Weights of a small class-conditioned image flow-matching model.
Model: 3.01M parameters, arch unet, norm groupnorm, widths [64, 128, 128].
Training: adamw at rate 0.002, 13000 steps, batches of 256.
Data: trained on retinal OCT scans (Kermany 2017), 24607 training examples.
Rows from block 4 of a small class-conditioned image flow-matching model, named by matrix and row number. Rows with one number belong to one channel. Each number is 500 + 25 x the weight over its row's rms, rounded and kept within 0 to 999. All counts start at 0. Numbers have three digits each. After the name is the row's rms in percent of the matrix's.
Before each channel's rows are labels from the 100 images, of 14848 (inputs lightly noised), where the channel reaches its highest value: "top examples" is what is common among them. Only what is clearly more common there than usual is listed. The data: retinal OCT scans (Kermany 2017).
# convs0: first 3x3 conv (model.mid.0.convs.0.weight, 128x128x3x3, standardized in use, each kernel summed), inputs 0-63
# convs1: second 3x3 conv (model.mid.0.convs.1.weight, 128x128x3x3, standardized in use, transposed, each kernel summed), outputs 0-63

top examples: finding: diabetic macular edema
convs0.114 107:533519547551534499524555490521553528501526487558520534511464512496516534523532481539547508540533482530455534480504483503488513493478516493499502523464536473495485493519539500455486524450487495
convs1.114 129:486498471446488499488519551510497511487534489492479485492510468477506468476498496465442481465483493459499477500509478515504491495516491521533517510497494539510527473489483526473492512542456476

top examples: finding: choroidal neovascularization
convs0.108 115:509506479479490514506490492429481523532493482501487468442473481468492471535528495469479482523479511537529468491544500472521504472520501482508524461529486529493497475494505504503510530522516540
convs1.108 078:487517517493508488505533466498475484494505526492488535549517518580487494451503507520519500468524499497526488533501470485524518517502491508501524518503478529508510496496527491489522497546501493

top examples: finding: diabetic macular edema
convs0.100 081:472479481496514499496489517482472492455484547465481470468544486470477494506478522483516516471475505529528498487518463480476502524506509516558523501547480509524504503517461551478478540495472514
convs1.100 117:531520532538473488499534497527540511512541466518544527524462474519562540554509473534533504521511500473448474467482517504497499521476464455490457465481503505453538491470480445450486481478460475

top examples: finding: choroidal neovascularization
convs0.68 096:522479496502498482504516482476510512507508458503491503500464505483485471547516457488500497519540517592495507542494508506479515506478513532527459487499569526459545517509516514508506544481511499
convs1.68 105:496510487481478499502490500501480516518529498486483492524505473511472468450505490479474453469497489515537497502510472536542521505515501515550525526534517554537534490488503533508497530536477479

top examples: finding: choroidal neovascularization
convs0.109 071:497470510492507529480485514501559524504530475516506509515459519518518483536522489502548507514467455522485505530493499465488538488513481499505515502571510501525501508488520465485500525495476519
convs1.109 089:535489505513489517496532538526493545525505463504530502503468458476544523514552459503501470509518464474490486486518520510523487479508501503514487505469495514486507503486519504460527499526513496

top examples: finding: choroidal neovascularization
convs0.66 086:479492510522499486461483490536487478504493453502530512510423534499498518467531482515507468502475474490566493491491514502482467490507468506482509471466512496475493492474487511534478509436507469
convs1.66 097:464487469456505455498457496534478490500496521490488495484511488500480464542493525478508511483468534489529515499525534480515501484460516511511480452550500556485520508500470469505537522529511495

top examples: finding: choroidal neovascularization
convs0.122 102:507500510476477505528536537472522563525531481526477499502454483496515463568527482489520505533500458526481487518500495473485493468521485501494457503539500488501536533498506462485491531496523509
convs1.122 098:476470493481512465432481497517468439451494502465504496506499491484520470466472503492483483453497494497527488483481498448501529494506487513495560509477512555531533499515487565493523501495502482

top examples: finding: diabetic macular edema
convs0.116 128:491529489497483524503481523518468481505473493522475516506494526509477493504561458498495487483505496508507484521517499479516541514507463514455536579470461501545466458508513532514481485481471516
convs1.116 103:517513506511484476473489461501534502533494459508548502469449473450514514508488468508525458548502518500456502476499502520483498498469492477523435429516502502427499507505483452496492518492476505

top examples: finding: choroidal neovascularization
convs0.115 096:496482486462503490503506528496491501519515507528491535504508501505513489545499496490534507523450451472536469488498487486489502505512482452466504476526489508490505487466488487507511531467488472
convs1.115 112:531453502508449536463503481507479489460484478479515462518477520499544522521509465496516498469485480507484488502486476470528496502490492465519508514532529559510525520520503462453505511491455479

top examples: finding: choroidal neovascularization
convs0.86 108:511507468487491505514463486486526541495506495491501480480478517462504491511488495483495505506487540581458509519486515499468515486481491493517481472526530508476496481504507447514480522472508524
convs1.86 123:512496538507479530495566514553518520511516486529511522529488466533518507536571481522523504500550457453511471515520539531538484501522506501513505535452492501504509507483484493486497493523516517

top examples: finding: choroidal neovascularization
convs0.125 093:539515512500509505520482498516486523500522470491494503529489536531523530536505484521534484521531459541504492471489498447462501518491490499467476549507514543496493476521508503507493527461469489
convs1.125 075:488507490449478446476523498542473501503534499509498496471515453477487476510493499497504459474475507498508494490526523508559507517487510502570512502549505524482545540494523462477511511530519510

top examples: finding: choroidal neovascularization
convs0.85 101:539493521525490488519514510493495552507490440534496492504409498507503511546527490510516478505552466535528494463491495476493541525516490507473519551513496495510459444499503512507458494473451532
convs1.85 091:502504507549503511517501501490501505537522484469530489503466484500503509512511493524499478519456502543509501521539535497542470501501497524513501519507495490510524540505521486505549505528536498

top examples: finding: choroidal neovascularization
convs0.107 093:485467483493485503494524514491469519484502457506496460478439461490488487500515506467492498478472484518551522490503532460516517503515515534486491514538494500506491465493517511487529511524483494
convs1.107 089:493503486520541514517475493477506485509502510454513511520484475546504504473506521505502528500477528525553533523532539461531490512491511522477526465479478515505492536552539507521575516519511454

top examples: finding: normal
convs0.51 122:533473495507482497509484499485497493471519489486494480496514475476539511486501476509517487518508529554456565496517559549489514517464531517569487506525512500489554551545493538472486547457500518
convs1.51 087:490505504478489524502516487518483480467488516521476511538519528552484489482464505501480490486500529504504497557472489505510533523538492519482554577524506523549500508537540513503504482520486508

top examples: finding: choroidal neovascularization
convs0.11 109:479477493486495479494489461486498465496475473471483493494492520486445483484501475518488475500448507501520457499478491508488499488505491515505486499522504500490523549472488522544525517495510474
convs1.11 099:508503495494505444494460464507481510502509497496482537493511491509478465454518498491471465491526484538529530498532462504529538480467513467494481488494497517487487499479517501548522500555517470

top examples: finding: choroidal neovascularization
convs0.76 113:500462495519463484489515495501464511492482451494488470496430518484465484545515464479492478477508520519522504479465526512479542524528460514482489548526527514491500499525534528530536510470489521
convs1.76 106:491541516519488495517478490488495508562518480493517515521474484490484488512505494514507469505496486571518531504562505497531510524474519485520492444526508521495497530496497508537522518544511485

top examples: finding: normal
convs0.119 106:528491470448502487517483496448524557501530471532455494468486484473512467512510462460467466511495505548480514518521551509496528488523526500491511514509513507517498517533542527475506516464522505
convs1.119 105:480479506462486488465512437514472427482454500490484483508499513523498472534502493509528503472483519501481482491478502478484527506493496495495529518509494501505530505485483504468496477501497512

top examples: finding: diabetic macular edema
convs0.103 102:493483493485443484496509489503484520478509453482474496500474471486494479508457474508515471494512518568498501506490545494457491512522481490518484525514498489506518483527524487474478500470510534
convs1.103 069:476491509466501465491533491544520445514504504487506520496514491474499455505497518511497487481492482523528466505543523459522527502495524532521529493497483566495544540510511518485511520572551488

top examples: finding: diabetic macular edema
convs0.98 134:523484482443508537534485511540508534512539524487512499486541583508552474492540508474470484505501475474490496482531475501521509492475495491485476451498510527474464487487496482508466466518477506
convs1.98 092:512486498494505500465524478548452488468494553492482503517592551546512500491534526513520578479532510504492489523465487501487519505535501504501516520479510514519494480493532516496485468504484534

top examples: finding: diabetic macular edema
convs0.35 087:511463475492503501492466465506489493502494472477503491481466514500501503488504447490464472481486526534489541534520509516496534500461506481509483516485530539511533518540554493535515536506535521
convs1.35 144:504547543502458498519520512500548501535488456573556552548476479510513540470459457514502491554535487471478457500483499502488508531481485465458474487493469491477464501488480481491493484508499472

top examples: finding: diabetic macular edema
convs0.112 089:512498527477537543537530503521559526531542479517466529540489525557533496530533469490517500519534479509496521490524489495473515491458495521482502554507518522492495506520554518483487490492491495
convs1.112 075:541515477495480477483498480492464524513487480471521510478491507466513497476474477499486458498506533525482492453501439504517501491506482501546473510511519518468501491461525472480489522529448492

top examples: finding: choroidal neovascularization
convs0.106 077:466468452511536481476488497484453495470484516472506463437508474432464503522499499466502505482478503536532523457510535510488468508506495502533499467534538534501531505510474516530497571473486507
convs1.106 122:524519540522454497493531496535535495517518441534564530522444469506563542534499451533524469536524489475459461460482519511474503517472472474474475470477486514443499487484501474467501480485491476

top examples: finding: choroidal neovascularization
convs0.9 080:538484497519485486516501493465522498485503481517504494463480485481503505550551470506516466502510559545503504487519497485533508505481536535486544457551512479517494536464525541465536517538467521
convs1.9 080:533512485516481460527526507518499521489483500501532519494477497499491516450537482499506502522526450493490484490533511536536523503480513488509491534478467515500517526481538499454501494544550489

top examples: finding: choroidal neovascularization
convs0.81 083:477440460494516500489438496492461505433498517468499420433484515451472506505515514482499509474485504540513525496530523527526521488519525543538532498519541530504502532497509516521512550484524536
convs1.81 116:522541552533468498490526486518530485555501460529555550558452493524538541526499460549541484540522502476488464468498505510487499520494471505453503481458466492467489481457488496472522470511492478

top examples: finding: diabetic macular edema
convs0.118 090:526508479434498533504514506515510510523499529517512508502527543504549457524520496465457491505521517554451480515531520556492512526462504473502443475511526540482504491493538452482477457516503499
convs1.118 121:532488499527531531507521536514488524483511538503506464464538533470491509523527539512514535500546509524509494537495481524495505476557518514510488487515535515506505498504502510533457533479470556

top examples: finding: diabetic macular edema
convs0.97 071:533510512491502510538503515447517520503518493493481532517447494508516480495531471508510514514515501573496495532524504529506530480497543505496488498480536539503515524515527477485509525488508506
convs1.97 099:509507513480464527469522540502505503490527459528499491522465488514501513443526449488490456485497460471495473499471522521530476523518503513544519523482502523521515453493457517468502518498472498

top examples: finding: normal
convs0.127 114:524509482430524539526493477455520563526554505531477522484506519502517461546498484460489473518507510546481519503544489532503509507475527497492496489532496521510501523510491501508490510486483487
convs1.127 091:503497514491488461463503474525438482472472518521478507535530540553487503500516502518535506471498519486489479483460521510460530518519487498461529526478489501531495485482518509479484467485500517

top examples: finding: diabetic macular edema
convs0.80 094:516471507509493464495493483497489496507469435489464512511423527505503490511515444492515453497535467528517518456491501488482525534497478560475498545496493514486475504537507536530520513496510530
convs1.80 096:497526489523477525504480494479491529542512468494531481483457485470470485544494477505490460516471534541500506502543491503563522497493523495527509452547533478500528541480505471550516523532485508

top examples: finding: diabetic macular edema
convs0.39 087:483493483478504511486452472493481536505509482483495478478476513469488491502472476481476486487492495539467546539535517524511485511483528465522493504491526524509539504563513493509502544509527539
convs1.39 126:491525543507463496524516514508556501516486460567548546542472477520514547472467450515510490555546485461489464506488515506508516521480493468468485506492464486478470501501484472488491488516517473

top examples: finding: diabetic macular edema
convs0.69 083:524520502513451515507526483520497498502503478505515522506462505489485473508516470487506477539539484525488467516495493502514492473517492451500472479488510524494481514466550483467508473523542495
convs1.69 091:464502482483531507515485537492469516504550529476485473500520484513456478481496528478526491485482503483577520506514470494545497507525508524512504479553525557519559515517465504521518551511479497