A small class-conditioned image flow-matching model, trained from scratch: 3.01M parameters, batches of 256.
Rows from block 3 of a small class-conditioned image flow-matching model, named by matrix and row number. Rows with one number belong to one channel. Each number is 500 + 25 x the weight over its row's rms, rounded and kept within 0 to 999. All counts start at 0. Numbers have three digits each. After the name is the row's rms in percent of the matrix's.
After each channel's rows are labels from the 100 images, of 14848 (inputs lightly noised), where the channel reaches its highest value: "top examples" is what is common among them. Only what is clearly more common there than usual is listed. The data: retinal OCT scans (Kermany 2017).
# convs0: first 3x3 conv (model.enc.1.1.convs.0.weight, 128x128x3x3, standardized in use, each kernel summed), inputs 0-127
# convs1: second 3x3 conv (model.enc.1.1.convs.1.weight, 128x128x3x3, standardized in use, transposed, each kernel summed), outputs 0-127

convs0.23 096:480561496512466453486521494461494446514470497496486477515487503489502527534450489487504493499484486542490491514499559539494500513491511532545497528501502506501485509519486509451488505507494570468510523449508457511512506491495493493504544552507523491530528478513503514495491518521471479478514500502540506499521519543463517486535506547506507480526423491513476521539495525489459513490513
convs1.23 097:496495499505530537482497481475547469505511523496548501508477484517483515472473510466493478494511498490489498496527480496526484498557455477528529505506497536533529496446489463526526511496477507461503501496471509509459483485476482484468472490477512485480507463487458462482501508498497467529475502473484487430455451525480439507465468496493489502476495482475485444481446470463496486485486
top examples: finding: normal

convs0.13 092:544545513452509549508504568500527489496483501529524490486507492514522518497507522542528507500503515512487451528484519499510492501490443511538530492481480512473494525475513491490526527522524476484533511454550489485506522521469528510513527447521493509553507464438487482478505544478475453518476473482497517481489533482499519508525525510498535505506478483457488497516520495453484520462511
convs1.13 089:550483471507494497476489486490519559499517535487532544522513500488496511443488475486530492500502482501514532485499508519475463487516497443486465519542545518494522488483497496484472484487479485484520511538495506491515488517474479452437510492503502508469465526523527506507515532507471535504519511476482461518472444524490504485458512485534478526538464494498506451475470478539555523524493
top examples: finding: diabetic macular edema

convs0.112 086:471561497447513435495490548533487484510496499545483494552467462507486531515584521545523497513516514539471484509522517488525515467484505534451466507476485508483484499496523492551517507502503480475515494487555516497500499493466513524538495477500508488497496470511495458468506472496545489489541500484499449497489496509495498522471481499471470505489540472503510482476506492519482523502503
convs1.112 078:507481510476518498556493484423553489516516481492499506492488532533481476536473534496472512481507504470496492502488463558506485491499498493532508461517490476521539465492457526461504504507492491540471517507537509498489507535544491513471505503530527534500508515497506524527480514491475531483496534515565510531543466500489478561517504448483489473507502488453522497480480527489495529528498
top examples: finding: normal

convs0.59 109:476533507527532395476511490563470498502499477496502466547507469500492566516527533477496521492493486521469472492456504499449470518514501514522513486471502496507498483479450488533503493488471501498517523481525508478494469484483513494494538516493489492509499529479499508508521502528497490495511546506510491519504502521499505493460505487497504441481513543502549508517478470488520556560493
convs1.59 103:456526503483479463508522550519468517511513534483500481507485483467512529533527520486498518567477455510498535524487505500513485525533483542561503537503511519516461515478482504534503501497501481493513516515498497517494501510502487517532559565543544479536500496488486488501462463535552467500520535479510481487492509496509507484541516499539531482489509485516530472486538486516522549485498
top examples: finding: diabetic macular edema

convs0.105 118:471503505518456481495509472474497518529452516458463505511481478517442546472468537504495517518514493511502520492511560517485482462464535520493497527506471508499521503542495492488521513498490530483522523479546463506530463502419499503478521545495498490484480506538529470504489501489472496496502513531485498483510507530506519512492488475462496460515474512504508462513503551515444522531551
convs1.105 127:470492520498511485504514468475545526454486528477481505470487484531536459531508501457481501520509513508454473505487493475456512499457531532434489445484509494476456493517509502464487529505476430543473507523493458496479539497479506469513504491502477475522509544500537495523494523501500511487529451485496499482484514500493463493492539506497530506511460490535486498521542495523453482493487
top examples: finding: drusen

convs0.58 102:533499517494499462492525467509520515506470513447487517573498490497521550505508523482518490532513494484485453474477488476467484525533491489464462502495485507497521494431446488488491506514483525510487546488502522524521519507451481511457513491527493495498507526529473507473525513537506473524526515514537449492511469565498517505516520515533511475513483534487511481521521512466482539544510
convs1.58 102:532519528488532532485513510519478519546510501480518500494498487480541485496518523549491517501523507513537523504524517471507490501475501546505548525516507536505457507515517489512546479507512506497517511529495511464523478487509483490552511573428505466512519481515505465487487508497543456471504482478440518490503470538486525444471528498548518506472511525495473507510484527516498462481500
top examples: finding: choroidal neovascularization

convs0.20 091:509529523489484452511506498476486504506520482493459475529493486514518545518456492478509528503471525512493544509463485557491510511462506539475461524474480464514491523464513525466512540495472511461519525477511458504507517496545541511509520528516530501501542500506455503501461526506518430470482495485554493482513513509500466510510523516518489472498440489473461516518460506476512511503521
convs1.20 082:460466497490495513459496496479480479494462514506484494517488508524450553456470472450485475469525485468501489465516469483516497484559473512551513473496514493501525473480503487520501507484443500474515500469522531550490499501513482526502471520504538497488514474540478463508480514503511456531470497533517505478511512545531479529537475529485488534447529481447487521499497504478499492507474
top examples: finding: normal

convs0.2 108:490477507511484541530505493491477552504486496455504493453459466491520486510499496542518515512475518497500489510518534509504517509476516519527511497536497546535509563516545476535512504529524523510498473550474517472526503497517506489473453531488474485493501479505505521451491483475441544473542489494467513485498511454494496456520479507450504464510451475511488539471516512503513470477477
convs1.2 085:456448511503499492473557478559539493511525481533454536517504513499507537497520551463487487516501504491455521498504524533496489508528503530492473532458493501477510495479465538480500525448492518461483501451530510519503518525478489513518529469540509492488499469543512526515516548518533494513501534509516475470533511525504514534484487493490484510551506517487488491542555511527494504491491
top examples: finding: choroidal neovascularization

convs0.64 100:466532468504521482524553457489519485505464499505523506478542474468449495527471541519512474478498474489502510547511524514500503499508479534484519533519513491520507496464494510512561516524479475458500474479502504530446493478496489487488539521478558507541518487453466477478518534511492453487485507496514476483513526510516561534509534528521515518494504490484522496556528481481492531500490
convs1.64 082:509518495498493480533485493493505522470503511514494468508551510533551505526509497482512531532494487481500511522463510515543525490522493525529471491518476498525515514519554491519483476533514523506492514527517504555514537479522543526504483490518499512470484508527545552553513510545507526531534510509534566526525518472517500557543518510530501523534485501495507517503530492514531502517564
top examples: finding: choroidal neovascularization

convs0.95 086:494502482506492482498535455467497425484476487432524494472471485495520519496487535477486511485521487514485501513508502491507461491516489497516526516510528502468488510481466510490521508445465486507514529470519515518514500494495495518506525493518507471536490511478502503499531539488489466599484475517522524499501508543532538529527523535541534538513479529493522486538525498484532541507459
convs1.95 078:493524505514528503512496496531534502508555532514506510533573514506512514494498514550484488508500524491490501505509499541464540557503503478494506517499473515537526493502538507485510545509545529473498488500455460501518510501507524478504475475525491517466486477482485536529476507473462497437495554499501529495478481480500504477511498505518544493463425489487492542440533501489494498506525
top examples: finding: choroidal neovascularization

convs0.7 111:516469467502538502465482465501493462495453472480456492514503524501521556502476540504472510500493489506536503488513514475488472603535516463548505482486485492490537521455475477485504468467501477532503492502485482511502473459486490470547513529483504504491483487510502505521530539517514497519504476502513524479495517505505493509486495538532515491497551501506510436488517452466534495524507
convs1.7 162:510513493526476504443488511509458513495492448522510495496489545475490530462505454489528498491484471531507478440498514514496486472512483462487479477470515514489505496477505474498452487485541551520547510480483528528515447508457471454517515518534529488473486487450469490510496493512510450517480506497534517495494452478490487476491443527523480531496536521509512481516490478484530485479474
top examples: finding: diabetic macular edema

convs0.48 092:457458511519499463538505450485533545499443480486500509483502516509487446497454466523469490476500549470498492502496461472509485488498512481490488498565461482506514508517514465476469507514473531519519486495535486515531483482512481501495525451517489502498526491498494524533474513511447460505478478521531538495543512534534510509491524511510495493544494514507512551508552513514521520536484
convs1.48 114:496494480496527483501504546517470494510520534522476489508493509450507496524517535544501530543523488530509514550523519495514505539510497527523537515544499497485519494517501505553556464488539527438492484487507488489498521493522499499520516556489527522514507448516503504482505504509538524491505506486500498493479491539479562471510481485476512458495506517453508481523464576506484500517544
top examples: finding: normal

convs0.77 105:522520501454516471508509478515491481538476506506511477524490455522484477452489541520491506500480485499506481481486506456484491481470496512519507514531489429492521492466444511493494533502485511512538521487511507512539528502495517482491529484530510477539535518510486519499516564556477437544502506499482452499510497533520513499498484517545535500522520531530492490558557517485503512513503
convs1.77 107:504497493515502515477487526503541519511525515515503538521564536489520545529548518527507531499509496498508523523516525534529498526503520509547513505466520542532519511522534542526511484519517535499461479510518493475504482519503510533537484535513481546484483472461493543518512516493516495482503520506547504517527477491483525468530488549453512469543472520443497504495481533509493489518556
top examples: finding: normal

convs0.24 091:552497542511503471535491480519520490489509535467526495500503473509536459550473466533494546500519516490488481531523503467487495452477488504404521512483470482461481502518546528489504516526493487497498492531500471504494530522517489559505483486498512496514498511548508480510470497464505494484498487510480517498511495521479532515504513517499517487492419464483515518491509563504480500491534
convs1.24 101:507497494543516538460496503489461511493471474547489495501520540481467533455516490461518480505501506521475516464524511514526507508530506481538492472491526506509549493475468446535509470443526529469498534494544516517488475482473506452519518505511516526516534501475485521492498516535489498524511502474511512494497462493515490502495475525530441503521579542478493467504487473519514514493466
top examples: finding: normal

convs0.28 097:533460512442523511500465504515483448479458503520505471499527433495513499510508511541542462509494539479496485503524528488509522496459445543491516514509484471524501537482528535487499520508553499527506463556512488537499559469493496544474509495502509508526505482517521473535516496484483513522522461502476507496457510495485491473518493489516500497488451470493481525512490514486481515477548
convs1.28 093:523482473480512532427486482516500502503540479524475532541492525515507502479491443493493497500509487533520485463512502520492496514520504467555451470520516556567504505486483463521487476470475511532493524496470463527540492501470499460515520483517523520479488497495513521491500531543463462499518517497507480472509474511485498468535480503501476514549542485466476467493518469505521478474479
top examples: finding: choroidal neovascularization

convs0.29 119:525512548497519509576526518530558489528484523506488520497490511536502526491538529543534479537531541522509539540543510524505517504481532508500492536540504499510547560477551537524511505531494492490474490469506499461494475513488502502505472501494462501461502495486475489461504508476496447476492511510506449461489481483503503510485478490464484445496504495487509505480482491467490492497492
convs1.29 106:481478484500495541440531485510504515526499509486453515486460515515514529529522541485499516503530524516500510447476487527480506502526516491517476498493537537525476497493443503504478450440491534537528504473496535489516513516492475464523553487502469493493506527493510510483506512512538503524537537502494501526579520503486497529496503526499470511525540537531505502547541491507527506472502
top examples: finding: normal

convs0.26 090:458550491457514459518534484501506458504483530500494495491531457494527544478506521503506477517466482496468505516476525493473506482464474522500460518541471465485508504496489488452536535498533504487518497490508501521538538526468508487494519519512514459526528500490480507456493532525465489519490478520505496496518529527511566486521509508526529471497494505503500529536526555444472512460543
convs1.26 102:519481479466508537453490459460529481511502522496534507523526492545491486463493479503527518488502493488529509482495525533484487494561473479523502529535500506531531516497497502494531501502514514451496514510492505486492490474454487474437501444478473488481503481503512483490502523458471517493487514504496477507505458511478462486458493478539488489496547533467461438501440517506535480482462
top examples: finding: choroidal neovascularization

convs0.110 098:465496489486530528538517527512497494484559509536512482503517557479452538467499531514508445495508503513504478530523502470497521535558467498590501500494520476501513472436515512538502502481520485454526476516510513494487513548512505519503500490498470476492497511443449498472518489515533483514492477499525500494509498471501503492497486490532473507453505498460475487508469481487527502496488
convs1.110 101:499479535479510504465473479501524493448471444467454473513489460474493499541527477482516506501503507458499497474519516518492526485478577485467488498452514453519507514528501530472503488530490516523426521522506484489515495500492507513458501462483500512484497510502494504508494506447472524515506501560533498484536519502501459496485488494441497492509497530532556503469509521501471518507504
top examples: finding: choroidal neovascularization; finding: diabetic macular edema

convs0.125 129:495491477513551522505503537514513502502527476537491496463532547467486490453510551489526431478505522492523489498509538481462497507565501477537504505551526493474544481464509535516473524492519518465487495498511526495495493520493508493440485498523503526496471515499485508466529518497521482533471507522485465476518443483485497509516489457519467507467512493468512493529473463478509518479467
convs1.125 109:452471459484502516431501468474500491484446469516442508513486479487439487483503481483457514516512514513520466485488482462502497513515522494503496494492505507507524493500513471478500491521504476502447487571502535497485432485510492495453454479489485495463467514497552508528495450469454553499506497490493497479531511492493512479482496482517504528490507485506477499482491463540496474485505
top examples: finding: choroidal neovascularization

convs0.3 083:499527500443500451472517557477523456474505494544531477502491487493484527505544493503513501503507456528490491490491483509487500487490485495543465516509516477492519510464495491582497497532508492537494533463514499496513495492467473472508487535469488519485505507503478537489532502494534443511480524493541458476500532512559525493483482505466526476476524521464510493510486494499545511551535
convs1.3 121:506502486507517486488512489523509498507522537504486533520479485489508534455543483453501467514501477496529567490504497517495491528543493485499483521500551502519506517452455504527466492504481506502503524486502490507510503523504463451494549481528523506504507496489499498453476507551530480500510526458495453504522466529497534524502499502540441496506520492520519461464563448512533541485477
top examples: finding: diabetic macular edema

convs0.66 082:458482483509512507514569493469521499499485493542435534457511460480445495456545481520501479513480509532500539502474456505496504459508515540545488493513507528497513510519529506528554466537486478507492535501504566496482533470499526507492472475496492499510526487494500468472524508514507509491528525475515477504508481517498489539493515484469449503479547464492471501506492492526474500490510
convs1.66 086:494545511500514545497477514495475471523489490522534474535513515514507525524485545487507523478520512488540484535501491547512518500488514486497508529453520511519508527497554519481485529515550495511506491523510484512520523534484504480509502484527515524485471532463498600538484503526536514505505551505528532497527522450529508479527492547512498516527453522526538521514513474493524506475503
top examples: finding: choroidal neovascularization

convs0.85 101:521542485493484492477521503448504481535496529521522506509524477465538491542451505489496480504483455518519518526492519521469510427489518520486520527505505505507500481459456504505512528498488559463514567487531489503537508498490484490481552538510548488522513495481484490465478517512508470498493543511531467494516500534480495488521526550546480495489475507515530531491510483448498493501486
convs1.85 071:485521505495500533553489486539532462506513502491522486494497518534484477499445521492533471494518528483479531507502488490527515475492484501409506499513512492532515475493541493496485503495492502518516471466484514484472494476498523520493466466489486499477471475527474483501519473501494472556467465505493537481488428459500494579500473493489508514469465479464480510494458509467515496519471
top examples: finding: choroidal neovascularization

convs0.104 115:471523514474462470519507516484529458534465498502521481477475522522455488493491495514521507489500524496494511493461513558495527477490532529445487550510484468512549503461503524496483508532509548455508519499484492520545521497427502525501514575517516533488498497550466469507492507487522467487484495525524452500497468503517536477507462487481518486528489503490499491478479521508480503509520
convs1.104 120:461478515449506477494513516492561494475505527522499514482473525501462514461520509463492488503501529501456532481486475498502531501483534535462485462467537499492481486468517507504497501504515448513473472471515484501462531492471503515531465480534455477496528509464497510488497490497496483462507488470510410476526518475518492510524504435466531504491507504509485512527524485518496555475484
top examples: finding: normal

convs0.79 093:523536501497511470476510525471545475519432511531517497511498496501474510491519512561510471518508510530507544496489473500505481538455476505532520521544489467451541507451461520490510537496512520490541519457551517506511508524455502516541531512520525497561474478499513502492518526509492453497505494493495468481475475507504473522476522509525514476516546510530521490493495501465474515485484
convs1.79 088:529532440465458496551486514499513513461537530460483489480568495501540498509513559513520485515487497483508527543511510551511513481489519461507489524505498511528516500528505515506509508509515514497462544521469498462485503470522511448519516487498469539497497517478496536490528508535510549516507522495528489559502474462455498489534475495499515453518509514491511495495480500520553499500496
top examples: finding: diabetic macular edema

convs0.32 102:482488479472494515473506499501516478490472474523540483510520504487497477475472500532502496487508465454468466473438486461489516531537471464495463500491483508496534504436491482495507484527504469532506502475497507533500499494466486524498512490491511520509490487548527492511536506512517497474494528509558499469550500524526550547496522527512552544540567523507488510515529465517477504509470
convs1.32 095:520545530525507459505501541518465505534542529487510504465530518458506504542515514523508524532492524520521509526519546472510495514477522525521544513529483500523478496511524498535543515500511532500508516524483494516532514436512511524526482541495544470555535479509490501487463454525517490482506486483449495487465484527462510474493498494549504453452483488502519477499479523512498499526506
top examples: finding: diabetic macular edema

convs0.51 093:499522493510521495491506509509518522520393524539490484488499497511525540522454520522500481502557527501502495537481500524517479495500504495539555539492496453481520530488525517491499510479549512545490491469511511482515461545468511529516514519510490493479481493488510530491539511465462448494477491494516478502505510473515508504485452547484480470521527484507516495477530518466484500495548
convs1.51 093:548516514473486491538480492526480533521519486485474500506490459478572460480495568562453501506451493499507488506492537483523465507497482448530494535526492515490484503489544508483486517501503516483469464496508476528524503462522519485500494489482534524500489505465491520453480503518497465517502512503509468505470495485469517473483452494500511561505490508505512507528502513467559466519491
top examples: finding: diabetic macular edema

convs0.8 090:537495493500502515486522499540500489528524480528525516483489444528492528443479533529462481520471503467533506511462524513516493480444500548476509536535520504478484509486491527434472540466470485511516491481498524519537510504492510497476501514502534509511515484517538511501516498498489491547485474485472492471449546513514452528506495481504542516514436488511479497510509500488486513439518
convs1.8 082:542481495489514498501508483471556531500471523495514493521514530513504523501522483537508471513511518512522505486514534553471491500520491456490508489522495532531536435511484516500498522487500528495461543518526552510517492473474497519503499480498470532490487483479500488466492505479484497457518520460541497521525473535457470502484489495517508465473452547443526434500456482510484492525523
top examples: finding: normal

convs0.109 093:488476449489494507472466477497467507467482491496483485473503498495499487465486469487490488475445483477486455502504485477479484493463473462579503475503476503492493501507495472480505502467532463517516509500504507509479504504504497469504500462502513469503481479500516512521488515490478518507495519532518553502493559543524543522536512551521548520551505525524513549542548477494549531489529
convs1.109 095:510480502490507480478501462504547501521519520475520490520495480495487481481482499533521500505508481556523538546554516534532529517488511499494516487525505498503503550534488532482513458509523503476496480520509465465487477521502489529490475489513475487474548467493500497481484544527439537482519476468494480514496504568492493500523471454477490451495487509471472447468476515499441506530502
top examples: finding: choroidal neovascularization; finding: diabetic macular edema

convs0.27 119:495525468500524459508471534532493486504440528494517517500503466501489540470497530530507495501538500517475535518510542493532458508472505501458486487525477475461502504448514495458507512516494531455491518490546494458524490536425490516491515510466478513531476494502511494482528538492465476528528501530500492506525459518490525530455474474526524453501515531496523511508477523490474518518514
convs1.27 133:467469526497480500559503458529512529463469526509465495502487473478471489478511501507493453492491521520446543511523511487485511506483501492430434457521490452484466497471442512483472515498509476509479501490493457483496531516476485484487533474487491485500497520524464482453498506504515508468527449480485464501466501507503528506466502479471482481526504486518486499488532514487466530460490
top examples: finding: normal

convs0.75 102:517585501494521492545523514503515469559484517507479486519529489505515504451488553520475523509523496525514507526502463484520465487520481495473515529557529478470497495500468518510515459523461513482498518451485497499514488515498509522538504493499491571486524504487496527480530507520522507540474502500522482507535475494500532487492454502452463482475499486474518481522487547458530486510488
convs1.75 114:467490540493486484472505500521498494506513420483408470487510475530531508524515483487504507480515540475472477460477476478505514511490522492510489487526505496476506497495497508496443500461485454531518515450528496521508503494499530503490510466492497504496484526502515516525538494462516473516524518518506526480516510484522488489465534523489506528493542523526539578527522475491560501513495
top examples: finding: choroidal neovascularization

convs0.9 086:492464534448521457500497517517541486498517485518446528489501491462487516505522481512480470551506500510499574511501462533530503511484538529512428505491493517500509508522497487529483475516510443483477497530510553464457485527522504525499502493503464483513502460492498486488504450474510515502491515483518467474492486507502493547499512454475460510482495510501503528432472486502494483527493
convs1.9 109:539529503577502533492508498524471525527476499507535523494514512510538507498483494510506534452515510548482449476503521512467481504494485454501502480530496519461488501510485487488499541481508517511572504495461450508504524505463514476552515492507510516534524498469500522496484545515496493480485488483509551501469508517502456451484504521498529503535485482507473454495467532473489470497457
top examples: finding: normal

convs0.107 104:464471488464534505492478526486514468523491453514495455516467520523497548482480523490510515473503487472472519529482536529465500525496525494539499495475494496503478516498528469533486536491497505561561480487510510512529530545500481522522488518501477481484497494523489540522505502493469489482495509485474500451481513439556504515499474564546489480463511531522472514499522479498513491485545
convs1.107 104:519464481489479513498473504512520472493516527484501486492541511524509449526524481477522489517511528495538504499552492516517530509483485521498499500514490508543533574496494492522541462546491506468463528453520488509484470494535486524537503477496488532518498449453521510500520495503490496518486508499543466507555534527486484528545480443470474499509512531452491484533479476490504511537502
top examples: finding: diabetic macular edema

convs0.35 117:484507524504517472499497469495517511533454520535522484521526473514487533509520486521520495477509507485523542496472533554452511470474485504484526499516468510528535490505494496466514547488542529464479485518511519507509506511425517506476496549496533507481474548548467477498497509492438476503502507514487490492535478521513517502473457442501491479514458503481512511491478467499472470540533
convs1.35 127:462524532510503506522478498504442514472501469496476493480529459476510468502525532512482494471460525514407446511496493486473505484451499503458508471493502487477456474518496491462512516481522466495502482508450459505498512485479534488535511515484521466516505522494521520533511500513502494471511437475470511473436525491476503471487518477491535516520482472527498478525500519518477487499482
top examples: finding: normal